A small class-conditioned image diffusion model, trained from scratch: width 256, 6700 steps.
Rows from block 9, named by matrix and row number. Each number is 50 + 12 x the weight over the matrix's rms, rounded and kept within 0 to 99. All counts start at 0.
# ada: adaLN modulation (shift, scale and gate of each sublayer stacked) (model.blocks.9.ada.weight, 1536x256), inputs 86-171
ada.1423:49 47 40 50 57 51 46 44 47 40 48 60 52 64 44 54 49 42 52 51 48 53 46 41 43 60 50 51 55 61 49 52 52 48 52 52 52 41 61 63 46 59 50 53 38 58 43 57 43 44 55 45 43 46 39 57 45 46 51 51 60 45 29 41 47 44 50 45 37 58 56 56 43 46 53 45 57 39 60 47 40 45 63 62 55 46
ada.1424:56 52 57 58 45 55 49 56 52 55 45 56 39 47 51 53 50 48 42 50 44 46 44 40 57 53 54 55 47 56 65 52 51 43 52 51 49 58 53 59 66 29 44 59 55 44 42 45 52 43 47 51 61 63 41 47 49 42 52 54 55 57 72 56 47 42 50 60 54 46 59 59 46 56 52 48 54 55 49 48 51 50 87 54 50 32
ada.1425:52 47 39 51 57 49 34 55 53 46 53 52 50 36 49 56 46 53 61 43 43 44 39 47 57 56 49 52 45 44 58 53 55 47 60 46 57 61 43 35 33 55 49 56 53 56 53 53 46 52 40 43 50 70 53 61 42 46 43 58 57 56 61 51 47 42 39 54 54 55 45 42 58 55 58 58 50 50 44 47 46 46 72 56 62 46
ada.1426:46 53 49 58 51 56 56 54 48 41 46 48 51 48 60 46 29 46 48 77 55 52 38 55 50 53 43 55 48 53 50 50 44 55 46 51 38 41 48 44 30 52 54 48 54 55 56 54 52 49 43 51 53 70 54 61 43 55 59 50 48 50 75 45 60 56 49 49 58 56 45 41 50 54 64 56 56 46 44 54 47 51 62 46 44 39
ada.1427:48 59 53 51 47 47 54 43 47 45 53 59 45 50 51 41 41 57 53 48 33 53 35 51 53 42 49 47 47 60 50 45 59 49 53 56 55 47 54 40 55 48 41 46 46 51 54 50 47 52 58 53 32 62 49 50 66 58 54 49 47 51 73 53 50 47 45 41 36 49 57 46 46 48 33 38 50 50 53 55 51 45 49 55 42 43
ada.1428:54 52 60 52 41 47 53 48 51 49 57 42 52 59 43 58 58 55 47 45 54 51 53 42 49 47 47 50 40 42 56 44 35 47 55 57 48 44 57 57 46 45 51 49 44 49 46 53 46 39 47 50 35 40 49 52 46 47 57 54 55 51 12 44 44 61 57 51 52 47 44 46 47 46 47 49 59 46 59 42 43 52 52 52 52 49
ada.1429:52 43 38 41 52 59 52 56 75 36 45 45 51 31 66 56 58 50 58 40 42 49 40 58 58 40 55 51 62 50 55 40 55 58 47 48 54 53 48 58 37 44 55 50 50 47 44 49 45 53 48 43 52 62 56 49 35 64 53 50 41 53 43 38 49 40 50 56 64 65 60 55 56 59 73 61 55 49 47 57 55 52 70 44 48 42
ada.1430:42 56 55 47 45 50 50 51 47 62 48 48 50 48 48 59 55 43 53 40 58 45 60 53 56 42 48 42 43 41 51 54 47 55 48 43 56 42 52 48 57 43 52 56 47 50 53 49 54 49 43 45 51 38 54 46 54 46 48 45 56 51 31 44 50 56 57 48 38 54 27 48 50 48 50 59 55 63 47 51 43 54 44 46 54 64
ada.1431:42 57 48 48 44 42 54 48 49 58 51 45 52 39 56 54 72 43 58 31 50 57 52 53 46 44 50 40 51 59 49 43 56 47 40 55 43 58 50 50 50 36 48 47 53 57 55 44 44 60 58 45 55 69 53 56 48 56 58 49 52 54 62 44 58 47 48 54 55 49 46 57 45 55 61 48 44 58 45 64 55 50 89 45 54 52
ada.1432:50 51 41 57 56 56 53 60 61 56 47 42 52 43 57 61 47 51 59 46 49 50 43 50 50 54 61 37 48 60 41 53 45 44 55 61 54 54 50 46 48 59 50 57 54 49 52 44 48 58 48 51 54 80 54 41 53 54 53 56 54 54 52 50 47 50 47 56 53 48 58 46 50 53 54 59 56 56 48 49 49 56 70 45 52 60
ada.1433:54 50 39 56 47 49 46 44 43 41 63 49 62 70 43 41 56 40 60 56 43 55 45 42 62 48 50 58 45 44 45 53 57 53 58 53 49 38 50 56 48 47 46 34 44 40 54 54 48 51 51 49 48 40 42 53 63 56 51 48 59 57 34 55 52 57 51 51 50 37 29 44 55 48 44 56 54 51 58 52 40 46 30 65 53 68
ada.1434:46 50 54 43 44 59 45 53 56 49 48 53 53 53 52 52 58 50 52 63 56 54 46 55 46 47 56 34 39 48 54 47 52 44 58 47 51 49 47 38 43 39 50 47 59 42 55 53 49 60 61 48 50 65 49 56 39 46 52 54 46 49 62 42 51 45 42 46 38 49 47 42 58 50 46 46 52 49 33 50 55 63 55 54 50 43
ada.1435:52 49 44 42 55 52 45 41 52 47 52 43 53 57 48 53 43 51 51 49 46 48 36 42 56 51 48 49 47 56 44 54 43 40 48 39 52 52 50 43 45 54 41 43 58 46 50 52 56 44 45 45 66 59 59 49 62 52 51 47 51 46 76 62 54 44 45 65 61 55 47 46 54 55 52 59 53 51 51 55 53 49 69 43 50 45
ada.1436:55 46 48 42 62 53 53 53 60 48 43 47 50 46 49 48 46 48 50 55 52 51 51 52 51 51 52 50 56 60 51 46 63 38 48 38 53 56 51 49 41 49 55 52 51 33 53 50 60 50 54 51 57 61 57 55 52 55 41 49 62 40 50 57 50 42 49 48 59 57 59 49 45 49 49 64 40 48 43 49 46 52 81 45 51 54
ada.1437:54 55 49 49 35 50 41 57 43 51 56 63 52 55 44 48 47 48 48 30 50 46 73 51 53 45 46 41 51 43 47 54 42 48 46 61 51 53 48 38 61 43 47 53 54 56 48 59 47 43 46 46 35 37 52 50 37 44 49 52 53 40 15 54 52 50 54 49 59 73 54 46 46 48 50 46 52 60 50 56 49 47 32 43 59 52
ada.1438:50 43 44 49 64 50 56 49 45 51 44 49 48 45 47 49 39 49 42 72 39 49 32 55 43 46 48 56 51 47 55 45 53 47 60 40 49 49 53 57 57 47 45 45 56 39 56 54 63 51 61 47 51 53 50 60 50 47 55 48 42 44 68 52 52 43 51 48 48 58 58 48 58 49 45 44 42 56 53 52 53 51 93 50 45 49
ada.1439:49 53 60 49 46 43 51 46 53 50 59 49 55 64 43 49 46 45 59 51 42 59 38 48 41 56 38 42 48 54 47 56 47 61 52 49 43 49 49 64 62 58 49 45 50 58 45 41 50 53 48 58 59 26 55 50 40 54 61 56 61 53 39 53 53 50 55 55 37 66 45 49 43 36 44 31 59 50 38 46 48 46 36 50 57 57
ada.1440:52 51 57 55 58 57 45 51 40 49 53 45 54 49 55 47 52 44 53 59 54 43 37 57 53 56 45 47 54 48 46 54 59 42 55 56 43 45 45 43 50 54 58 46 50 66 43 55 52 53 55 50 54 59 46 50 43 53 52 51 52 51 50 57 50 48 45 50 43 35 41 44 51 54 48 56 49 44 44 51 45 48 50 55 50 47
ada.1441:55 47 50 45 55 43 47 53 44 53 48 55 50 33 57 46 54 51 55 44 54 49 51 52 49 44 52 49 56 56 50 51 64 42 48 39 56 46 47 30 37 64 45 51 57 52 50 45 51 56 56 48 33 53 45 52 34 48 52 41 32 49 43 45 41 47 47 44 60 68 57 45 57 63 68 68 39 42 42 51 49 55 36 50 56 42
ada.1442:50 42 46 52 51 46 63 47 66 51 55 44 54 40 58 60 54 49 53 66 38 57 25 55 39 51 53 51 57 53 52 50 54 56 47 49 51 54 56 59 55 37 60 53 51 40 49 54 50 49 49 49 65 61 49 49 53 54 47 46 40 52 56 44 52 30 59 67 56 53 73 53 48 59 56 43 41 50 44 48 57 54 45 43 56 45
ada.1443:45 48 47 45 46 48 47 44 40 46 54 56 53 44 47 41 57 56 46 42 52 55 76 55 59 43 53 46 50 51 58 65 57 56 50 55 48 46 51 56 55 43 50 52 44 44 54 43 47 40 45 49 42 45 51 50 58 49 53 51 52 53 32 49 46 44 42 46 44 43 54 47 52 51 54 49 59 56 59 44 51 46 34 48 41 48
ada.1444:49 56 43 52 44 51 55 47 45 47 43 54 43 54 36 50 62 47 53 45 47 51 43 54 50 60 49 53 55 49 54 46 58 49 55 50 48 49 52 51 56 48 47 43 49 59 50 64 48 51 56 46 48 14 53 49 51 63 59 38 59 56 38 51 53 54 55 46 44 37 49 49 45 43 52 38 51 56 64 48 59 43 35 50 53 57
ada.1445:47 48 45 44 43 51 54 54 59 48 51 53 47 43 61 53 38 51 46 58 56 57 42 53 44 58 49 60 61 57 54 46 54 46 45 56 48 56 53 61 56 49 51 52 48 45 46 51 49 57 54 54 63 49 50 49 70 60 60 51 40 57 69 47 52 41 66 54 60 44 55 51 46 48 53 68 43 47 56 48 55 47 86 41 36 48
ada.1446:51 51 43 58 39 48 53 57 59 49 53 55 38 45 51 51 41 45 47 62 55 50 46 61 47 46 50 52 44 54 47 50 59 45 46 56 48 58 51 55 48 33 51 47 52 49 51 49 56 60 57 38 62 65 58 51 52 51 53 54 61 50 70 47 52 38 53 48 45 48 59 63 52 52 58 57 34 36 47 45 46 54 59 47 49 47
ada.1447:55 52 49 51 52 52 52 49 52 53 40 43 46 29 58 55 50 50 50 52 56 54 48 49 45 41 53 54 53 43 44 42 56 49 47 48 53 40 49 51 54 47 45 57 54 46 45 52 49 42 49 47 61 50 55 45 44 51 47 56 47 52 54 39 51 52 48 61 49 51 61 49 60 52 60 58 45 44 24 55 48 53 67 46 48 36
ada.1448:36 26 52 70 32 56 23 35 51 55 17 55 60 66 55 38 48 49 41 00 80 66 33 55 69 31 68 23 46 51 59 38 55 53 62 52 55 66 59 00 33 44 53 61 40 48 57 48 55 67 45 46 03 15 53 39 05 60 47 42 07 66 00 30 51 99 71 44 20 50 99 56 65 54 99 74 65 43 23 67 38 58 24 67 31 99
ada.1449:50 52 58 41 58 46 53 53 42 49 49 46 53 58 61 46 46 47 49 66 43 42 26 53 47 45 54 56 54 45 42 47 57 56 49 57 52 49 52 51 51 54 52 45 41 49 45 47 52 54 58 44 51 63 44 49 60 55 54 49 58 60 72 49 52 45 50 51 58 44 48 53 54 58 39 48 41 54 43 49 50 50 76 51 53 42
ada.1450:47 57 36 40 51 48 51 58 67 59 44 46 49 41 56 48 66 54 47 50 53 50 28 52 57 63 59 48 54 60 53 48 53 49 53 50 47 56 53 54 46 41 58 49 63 52 46 51 47 53 47 40 51 54 56 45 58 53 44 50 51 44 67 55 49 39 49 56 50 45 50 58 43 54 53 52 49 47 55 56 51 56 49 47 47 44
ada.1451:47 46 36 53 43 53 42 50 51 52 51 57 52 46 46 42 44 58 47 61 54 48 25 43 48 55 45 47 52 53 46 43 48 45 58 45 53 61 38 41 50 50 56 52 58 50 39 42 58 60 51 40 51 54 49 49 50 40 51 49 47 51 66 51 48 51 40 57 52 62 46 54 46 53 53 50 55 49 56 44 45 37 47 56 55 47
ada.1452:50 47 53 46 57 55 37 51 45 49 46 48 58 38 55 57 49 51 56 54 50 49 29 55 38 49 57 51 49 54 55 53 55 40 54 46 50 46 53 48 34 48 53 43 58 52 64 33 56 51 53 56 55 75 49 50 32 64 48 49 47 48 88 47 46 51 32 40 60 75 54 46 52 48 54 46 38 47 52 45 47 55 61 49 45 51
ada.1453:51 51 45 53 43 59 53 52 60 49 57 55 51 60 47 57 41 51 58 53 49 45 69 46 53 43 41 43 54 54 51 48 55 71 42 53 50 45 54 46 55 62 58 58 52 63 47 59 43 51 48 48 51 46 47 53 43 50 58 53 56 43 64 47 55 58 54 47 63 37 53 54 37 41 44 42 54 49 51 58 49 44 31 40 52 47
ada.1454:49 50 43 56 53 42 53 51 42 49 40 53 53 47 52 53 50 42 44 53 42 56 49 50 45 53 51 52 52 47 47 49 44 37 53 49 52 53 49 56 49 54 49 55 56 43 41 35 49 56 53 52 58 65 48 35 46 51 45 50 53 48 63 50 47 34 53 45 52 54 59 47 49 45 64 49 49 50 55 49 47 55 54 48 41 45
ada.1455:47 54 45 53 43 52 50 46 51 50 53 51 43 49 42 53 40 58 57 43 53 56 51 44 52 44 49 51 48 43 51 60 38 45 42 55 52 55 52 76 53 54 46 63 49 50 56 60 47 44 65 55 63 50 49 47 69 52 55 43 53 58 33 50 52 54 55 44 33 51 38 40 38 43 42 37 44 60 59 53 50 45 51 48 49 54
ada.1456:40 47 48 51 63 46 50 56 57 43 46 47 49 33 53 52 53 59 49 51 39 48 35 47 45 47 53 56 54 50 46 45 53 42 36 48 53 57 58 39 41 45 56 47 57 45 43 56 53 52 46 45 51 41 55 45 50 55 48 55 41 44 76 54 49 45 42 51 57 34 52 44 47 54 45 56 52 51 47 55 52 56 52 55 53 41
ada.1457:51 48 40 48 55 50 42 52 56 50 50 44 47 46 59 44 42 51 48 69 43 44 43 59 65 59 49 50 53 52 49 56 54 53 55 56 44 46 50 40 43 38 51 51 54 47 45 48 52 56 58 46 53 64 37 61 53 43 53 50 60 49 69 48 49 53 50 39 64 35 46 49 55 51 58 59 57 58 41 52 47 54 67 61 46 61
ada.1458:46 59 38 50 64 38 48 45 54 52 50 57 50 69 49 43 58 40 45 38 40 45 73 55 45 52 57 51 53 41 44 54 57 36 49 48 55 53 51 65 54 44 48 50 51 47 48 44 45 45 37 47 45 40 58 55 50 50 54 49 63 45 21 49 46 45 53 49 50 57 62 41 51 45 39 50 43 50 57 48 47 51 53 53 55 54
ada.1459:56 42 49 52 41 47 47 55 60 44 44 48 52 63 49 53 49 56 46 47 40 57 58 47 61 53 49 55 44 43 44 50 46 56 45 42 48 48 48 46 52 50 57 57 53 46 50 61 46 44 45 46 61 37 46 57 49 44 51 45 60 51 30 48 50 60 62 45 50 57 53 55 49 57 51 46 51 44 51 52 54 54 33 60 56 53
ada.1460:49 41 45 43 45 50 42 51 56 37 49 49 52 46 56 49 57 54 49 46 42 50 29 56 48 58 54 44 49 58 55 37 57 52 50 52 51 49 58 44 34 51 48 50 56 45 39 45 44 53 58 43 56 55 53 52 60 48 46 47 41 54 60 45 56 29 43 46 45 50 39 54 57 60 51 51 41 53 48 50 53 48 46 51 47 40
ada.1461:59 43 47 53 46 48 54 48 35 46 48 54 55 37 54 49 41 53 45 58 53 47 40 50 59 49 58 57 54 51 49 46 45 44 55 48 54 49 55 48 52 46 51 44 54 52 42 45 51 59 56 48 49 63 51 48 38 51 54 49 46 57 76 61 52 42 57 49 53 57 60 51 66 50 54 48 42 47 45 48 46 43 46 49 52 46
ada.1462:71 57 47 42 66 44 62 54 68 37 52 15 52 04 58 58 88 55 67 00 46 59 71 57 39 52 58 68 56 49 47 44 69 49 49 48 42 76 47 89 00 47 63 53 53 23 47 24 63 47 38 45 68 46 47 41 75 83 55 54 60 42 99 59 59 07 19 76 47 80 00 39 66 58 39 56 37 33 59 63 64 63 50 49 62 01
ada.1463:40 52 55 59 44 51 58 53 47 51 53 55 54 60 38 50 41 52 53 41 45 61 59 45 52 53 48 47 46 45 48 50 50 66 41 45 50 38 59 52 59 48 48 56 48 46 48 62 53 50 42 45 58 31 54 56 51 51 52 49 52 47 52 47 46 61 60 53 58 63 56 45 52 50 52 38 54 59 50 46 55 53 42 42 47 61
ada.1464:43 57 56 56 39 50 53 51 53 56 48 48 45 69 39 60 44 47 63 61 57 49 45 41 57 54 48 47 44 42 54 59 49 50 55 63 58 40 52 58 44 70 47 50 57 56 55 41 42 47 51 45 37 54 50 60 50 46 43 50 48 47 26 40 47 44 67 45 50 54 41 49 48 46 38 38 62 64 51 50 42 49 26 52 45 55
ada.1465:48 56 54 54 48 59 44 50 62 56 42 58 52 52 56 49 54 59 55 54 50 55 49 55 42 42 48 56 44 60 42 47 44 49 58 53 59 58 58 41 37 40 46 41 50 47 49 48 54 59 51 50 61 75 57 51 45 45 52 55 48 57 87 48 52 37 58 37 46 39 44 53 48 51 50 60 45 48 53 47 48 52 66 50 48 67
ada.1466:58 53 46 51 49 46 46 53 45 42 41 54 46 43 49 57 44 52 49 63 55 52 47 54 51 50 48 48 41 53 51 42 46 39 51 50 54 53 56 47 43 48 59 54 53 47 61 41 56 55 41 55 48 60 52 60 53 54 45 47 49 45 57 51 57 45 46 46 43 54 58 56 54 49 38 52 68 45 58 55 51 48 91 44 39 41
ada.1467:50 50 44 61 49 48 48 58 47 49 51 58 48 48 50 51 51 49 40 49 46 55 41 53 45 44 53 48 55 52 50 50 50 39 60 57 55 66 55 53 32 53 48 52 48 39 50 45 49 49 39 57 55 53 52 36 50 46 35 46 52 53 74 54 47 39 51 59 49 43 31 52 55 49 52 51 33 59 53 44 58 48 62 50 46 42
ada.1468:43 54 47 55 51 51 48 59 47 58 51 50 48 71 49 45 73 52 52 52 48 51 61 55 58 48 44 47 43 37 60 56 56 63 52 63 47 44 44 31 56 48 50 53 52 55 58 46 48 60 44 48 30 48 49 50 37 58 55 51 46 54 42 54 54 55 59 50 38 54 62 49 51 51 45 50 61 54 54 57 45 56 28 45 53 55
ada.1469:48 49 44 52 51 57 53 52 48 52 58 42 48 51 47 47 58 53 57 51 42 59 54 47 48 36 51 48 49 48 53 56 45 48 49 53 51 49 52 42 48 48 48 38 52 57 60 40 56 45 51 49 49 52 49 46 35 47 47 53 50 57 71 47 54 37 49 42 45 50 60 56 49 50 44 52 40 53 36 51 51 51 22 44 50 42
ada.1470:54 50 55 50 42 44 47 51 39 55 55 39 51 52 42 50 41 53 53 35 60 55 77 42 55 46 53 45 50 48 53 47 46 44 51 51 47 37 58 43 45 56 53 48 48 51 55 49 39 45 55 60 41 32 45 44 51 49 56 49 60 53 00 40 52 49 49 55 51 50 54 38 51 45 50 47 60 46 42 50 53 51 67 52 52 57
ada.1471:46 45 44 46 46 47 43 46 45 40 43 59 53 40 51 43 55 48 51 63 51 43 46 55 46 59 53 52 51 52 47 39 56 42 49 47 52 49 57 44 43 48 52 54 46 56 45 46 56 55 54 55 42 63 55 56 45 57 66 39 50 50 46 48 49 42 52 42 52 36 57 49 51 55 45 65 33 47 51 53 51 53 55 56 46 56
ada.1472:50 57 53 56 51 54 53 48 54 50 49 55 41 48 50 58 56 62 49 63 49 46 14 46 45 46 49 52 51 45 50 55 55 57 55 45 50 47 50 58 39 45 44 52 46 43 48 34 47 60 57 43 57 61 46 53 39 50 46 50 49 53 52 50 51 42 43 45 53 53 46 47 51 57 61 49 42 54 47 49 62 50 51 57 59 31
ada.1473:52 51 45 49 49 55 44 44 55 56 48 53 59 58 39 49 39 50 49 54 46 49 57 49 45 58 45 50 42 46 57 60 46 42 55 44 53 51 48 43 54 49 57 47 51 50 49 51 52 48 51 51 63 43 53 55 51 51 53 52 60 51 31 48 45 77 58 41 56 51 45 52 43 50 49 60 48 43 49 41 44 52 43 58 49 60
ada.1474:46 58 49 51 31 45 52 43 54 58 49 51 44 50 46 51 47 49 44 38 48 45 61 49 57 53 41 58 48 37 47 64 45 56 45 44 53 49 49 56 60 65 44 52 61 49 44 52 47 45 50 52 42 47 51 51 51 46 39 54 52 54 32 51 61 43 51 55 39 49 53 41 55 50 43 28 56 40 50 54 36 59 37 45 55 46
ada.1475:48 52 57 58 44 43 55 51 43 53 49 51 51 52 52 39 52 47 43 54 56 50 73 50 37 50 55 47 52 56 50 54 45 53 54 55 46 39 52 54 59 68 50 49 48 51 53 55 39 51 46 42 58 30 44 53 43 43 49 54 58 50 30 51 42 51 62 59 45 47 45 53 43 52 48 54 41 49 53 51 52 56 50 36 49 42
ada.1476:53 42 56 56 50 61 53 50 51 54 58 52 44 56 41 46 40 58 52 72 40 52 37 44 47 46 44 54 43 56 43 42 45 41 43 42 53 46 39 49 63 52 48 44 51 52 50 64 46 53 43 49 45 60 41 41 61 45 47 51 46 43 32 47 47 58 52 55 48 56 42 47 42 44 44 41 59 51 61 40 52 41 55 48 47 58
ada.1477:54 50 45 43 44 48 53 51 50 53 47 43 42 30 51 47 39 52 47 53 42 48 40 50 51 51 43 53 53 53 51 49 48 51 47 53 50 60 49 60 51 54 48 53 44 45 37 59 57 49 43 52 60 50 50 47 50 49 50 45 51 47 61 45 46 52 58 63 53 37 35 59 55 50 63 48 45 49 55 40 49 45 52 58 54 46
ada.1478:53 49 40 60 56 49 67 46 53 60 51 43 49 36 54 57 44 57 40 49 53 52 49 50 41 50 54 47 53 48 55 49 63 61 42 40 57 41 52 48 47 51 50 53 53 45 43 46 49 46 51 48 52 62 63 55 51 53 40 51 46 50 66 53 44 54 51 49 57 33 40 55 57 48 48 52 44 56 41 53 45 53 42 53 44 41
ada.1479:48 39 52 49 55 48 52 46 50 39 51 44 42 70 51 50 61 48 39 39 52 48 47 40 42 53 49 54 46 54 52 48 58 58 49 56 48 59 53 39 35 52 46 46 52 51 51 59 50 49 55 53 41 30 38 56 46 47 53 47 57 55 53 41 51 46 37 51 57 50 41 42 48 46 48 40 70 63 43 44 48 34 48 43 45 55
ada.1480:48 53 38 44 50 60 53 49 44 47 50 59 52 39 59 44 48 49 60 85 55 43 35 64 55 50 51 51 55 50 49 48 52 42 54 50 59 48 54 29 47 59 51 50 66 48 47 52 58 53 51 46 48 75 68 49 57 53 51 52 50 53 75 61 48 41 47 52 56 46 53 47 54 49 46 56 48 60 59 48 51 62 50 53 53 60
ada.1481:47 49 54 42 50 53 60 48 56 59 51 57 49 65 52 46 54 56 44 48 50 52 42 57 46 49 51 51 43 42 48 58 53 53 51 61 48 54 48 40 49 49 43 45 54 54 53 62 49 45 45 46 43 61 51 58 50 49 52 60 46 50 16 47 48 64 55 49 42 59 65 53 57 52 39 36 60 63 49 46 51 61 04 49 47 61
ada.1482:41 42 50 55 45 39 46 45 37 51 55 54 48 60 37 42 55 42 53 46 48 48 55 48 48 43 45 44 42 50 56 56 56 56 55 43 44 41 46 53 46 66 43 50 47 48 48 42 53 52 48 54 44 28 42 50 49 49 47 46 44 47 57 56 60 53 49 43 47 48 57 53 41 55 41 38 45 57 51 52 49 40 31 48 53 42
ada.1483:44 48 54 54 48 51 49 52 48 55 52 54 47 55 45 53 50 50 59 67 45 50 49 44 53 54 53 53 43 50 51 55 46 61 56 55 54 45 45 39 59 49 50 45 46 63 53 57 50 45 46 51 51 39 58 49 59 42 52 49 44 48 24 49 49 62 48 48 52 45 45 52 52 49 46 48 50 45 56 45 54 53 47 53 47 53
ada.1484:49 43 52 43 71 53 53 57 55 47 42 54 61 38 59 49 39 42 45 51 62 46 53 52 46 42 53 46 51 46 56 56 60 40 57 45 39 52 51 46 48 40 49 49 50 36 56 37 59 59 45 45 45 63 52 49 55 54 54 48 54 58 61 53 51 45 53 57 54 46 56 54 54 59 59 61 34 52 52 57 53 59 53 51 48 48
ada.1485:54 52 52 51 68 45 52 49 57 47 46 52 49 45 59 52 41 57 51 51 48 53 36 55 48 52 52 46 50 52 45 47 53 50 51 43 52 54 44 48 48 41 48 56 58 48 47 55 47 55 46 50 52 67 48 56 50 51 51 47 48 52 67 50 54 45 53 56 50 74 62 56 51 52 68 55 54 46 55 51 59 56 63 42 41 49
ada.1486:52 48 59 56 40 42 49 47 42 46 51 59 41 70 50 44 46 51 47 58 50 50 58 50 54 49 49 43 49 54 56 49 49 42 60 42 44 53 47 59 59 62 50 46 44 50 46 56 34 49 56 46 39 41 47 56 51 52 47 53 48 41 44 48 48 62 45 53 46 53 43 38 43 55 40 41 48 59 41 50 50 51 30 54 49 51
ada.1487:55 52 58 53 40 47 54 55 52 49 51 46 50 59 52 48 56 46 62 54 50 51 47 46 56 53 49 62 42 45 51 48 57 49 49 46 52 52 43 49 62 71 62 55 45 54 54 63 51 46 41 52 64 56 44 50 60 49 53 59 55 50 52 53 56 61 61 46 41 56 42 43 61 51 37 40 58 49 46 44 50 49 27 49 49 48
ada.1488:52 49 49 49 67 50 54 51 45 40 41 44 47 42 51 49 48 48 52 45 45 43 35 50 35 56 51 52 59 48 56 49 56 53 50 50 56 57 52 46 32 40 56 63 47 42 47 55 46 46 60 49 56 54 46 58 51 51 48 56 43 50 66 47 47 45 45 42 56 35 57 61 61 55 49 49 45 51 62 50 48 46 54 51 52 46
ada.1489:51 50 51 52 46 45 58 56 43 47 52 46 50 64 46 57 49 49 50 49 51 48 55 46 50 50 44 52 46 37 50 50 45 49 47 47 51 53 53 59 69 56 60 53 58 59 47 53 52 48 42 49 58 50 41 57 64 56 56 50 55 53 26 52 56 52 56 54 50 47 39 52 53 48 37 50 59 63 64 39 52 45 74 55 57 48
ada.1490:47 60 44 52 64 51 44 47 44 40 51 57 46 56 54 41 58 41 56 46 50 48 48 43 51 47 46 52 55 50 44 43 44 47 49 54 48 45 50 30 35 50 41 44 57 41 51 37 42 53 57 47 45 69 51 46 45 57 52 41 27 46 87 48 55 50 49 40 53 40 42 48 54 56 49 57 48 45 43 53 46 50 41 54 39 56
ada.1491:54 51 47 65 56 44 44 46 48 53 43 55 50 25 56 53 54 53 47 40 36 46 55 49 52 48 48 50 47 54 49 51 55 48 49 54 51 55 57 48 38 35 50 52 51 40 45 45 52 50 47 48 52 66 52 48 34 52 58 56 46 55 71 40 48 38 44 47 59 36 52 59 45 50 57 48 49 47 46 57 44 46 62 43 46 46
ada.1492:55 48 55 48 57 46 51 36 36 49 54 57 49 55 48 53 54 45 52 51 59 46 57 43 43 48 43 61 51 58 49 47 49 41 51 51 36 45 48 54 43 60 52 44 41 45 60 53 45 52 50 62 63 33 51 46 72 60 49 52 39 55 20 49 53 54 51 56 47 34 44 51 43 48 49 46 45 55 51 56 45 49 54 56 50 51
ada.1493:49 60 52 55 49 63 44 43 55 57 55 50 46 44 54 52 47 55 61 47 47 58 49 42 53 51 49 52 48 50 52 50 59 54 60 36 58 60 44 51 49 54 44 50 49 48 58 56 48 49 53 55 45 52 41 44 31 47 50 43 54 53 86 51 51 47 57 48 50 45 27 49 57 59 54 58 60 48 45 46 49 43 59 55 50 54
ada.1494:35 55 44 52 57 49 42 49 48 51 59 48 50 50 59 51 34 52 44 47 50 59 44 53 47 45 52 53 53 54 48 44 60 45 51 30 50 59 50 59 43 47 39 35 40 50 52 53 50 48 50 57 56 50 51 54 46 51 56 46 46 52 69 53 38 51 39 41 46 56 45 50 51 59 47 60 50 54 55 52 49 53 47 50 52 60
ada.1495:48 52 57 48 41 48 54 38 31 50 55 51 45 59 45 55 65 64 48 63 49 56 48 57 45 44 44 51 45 32 50 58 42 46 46 43 64 49 59 65 62 40 42 58 53 51 44 58 52 42 36 48 47 45 43 47 61 45 46 44 58 42 11 55 52 46 51 49 49 48 38 40 46 39 43 45 68 55 43 44 47 43 13 55 51 43
ada.1496:48 48 48 49 60 56 55 58 60 50 54 49 46 47 59 59 38 54 49 46 58 50 44 57 44 46 42 50 52 48 57 46 56 57 45 54 49 57 51 48 34 28 48 53 55 52 55 39 58 58 46 50 60 53 56 48 61 61 47 50 47 53 64 51 45 35 52 57 48 62 44 45 59 55 65 46 44 35 46 60 55 51 63 59 47 50
ada.1497:51 47 56 43 43 43 47 50 44 48 51 49 56 63 51 47 57 46 42 62 49 50 61 55 44 43 51 52 53 51 51 48 41 53 53 50 49 48 54 52 51 52 53 51 50 48 47 59 52 50 45 52 54 37 53 52 41 48 51 47 57 48 31 55 53 50 46 59 45 56 56 48 57 53 54 35 56 44 57 49 50 44 58 51 45 55
ada.1498:52 48 37 51 50 65 52 45 46 52 49 42 49 44 44 46 54 51 42 31 54 56 54 50 48 37 48 41 54 45 45 53 47 53 49 43 53 43 45 41 46 52 52 62 50 48 53 48 50 44 50 52 54 42 53 55 54 44 50 48 42 51 17 48 45 51 47 53 48 61 57 53 53 50 58 49 52 50 49 57 54 47 33 42 48 47
ada.1499:45 62 48 58 48 47 38 58 47 51 54 44 52 54 51 49 48 46 50 41 42 62 51 49 60 50 52 54 47 54 50 48 59 51 49 43 51 39 47 58 51 65 41 32 48 58 50 40 55 56 53 51 41 52 44 45 51 48 51 51 63 49 45 48 41 42 45 42 48 56 43 50 42 48 40 36 54 53 41 51 48 47 00 53 50 57
ada.1500:55 50 49 43 46 53 52 54 55 50 59 51 52 58 48 51 59 53 60 65 55 52 57 41 59 58 54 45 49 61 52 59 43 46 44 60 55 55 48 37 36 50 51 51 43 51 56 53 44 40 56 52 31 49 51 50 62 48 58 59 57 43 25 64 38 61 51 36 50 35 39 45 50 47 48 59 55 49 64 45 53 49 57 50 55 58
ada.1501:52 55 47 48 51 61 50 57 52 39 41 48 49 60 45 56 55 49 52 50 46 44 28 62 53 58 49 61 47 52 49 53 43 40 51 45 52 49 54 47 45 46 52 49 52 47 50 47 52 52 46 51 54 55 55 50 42 56 52 51 54 42 54 52 52 32 51 49 40 50 58 51 53 52 55 55 59 40 53 48 46 49 34 51 53 59
ada.1502:49 42 54 40 58 56 32 53 54 61 43 48 54 43 60 57 52 47 54 51 63 37 56 55 40 43 67 56 45 52 56 40 70 55 65 48 49 35 55 56 21 54 47 51 47 57 54 34 48 56 46 41 23 53 42 58 59 43 54 43 38 47 11 48 43 64 55 51 40 40 00 57 67 49 48 58 15 24 50 62 56 57 08 50 49 50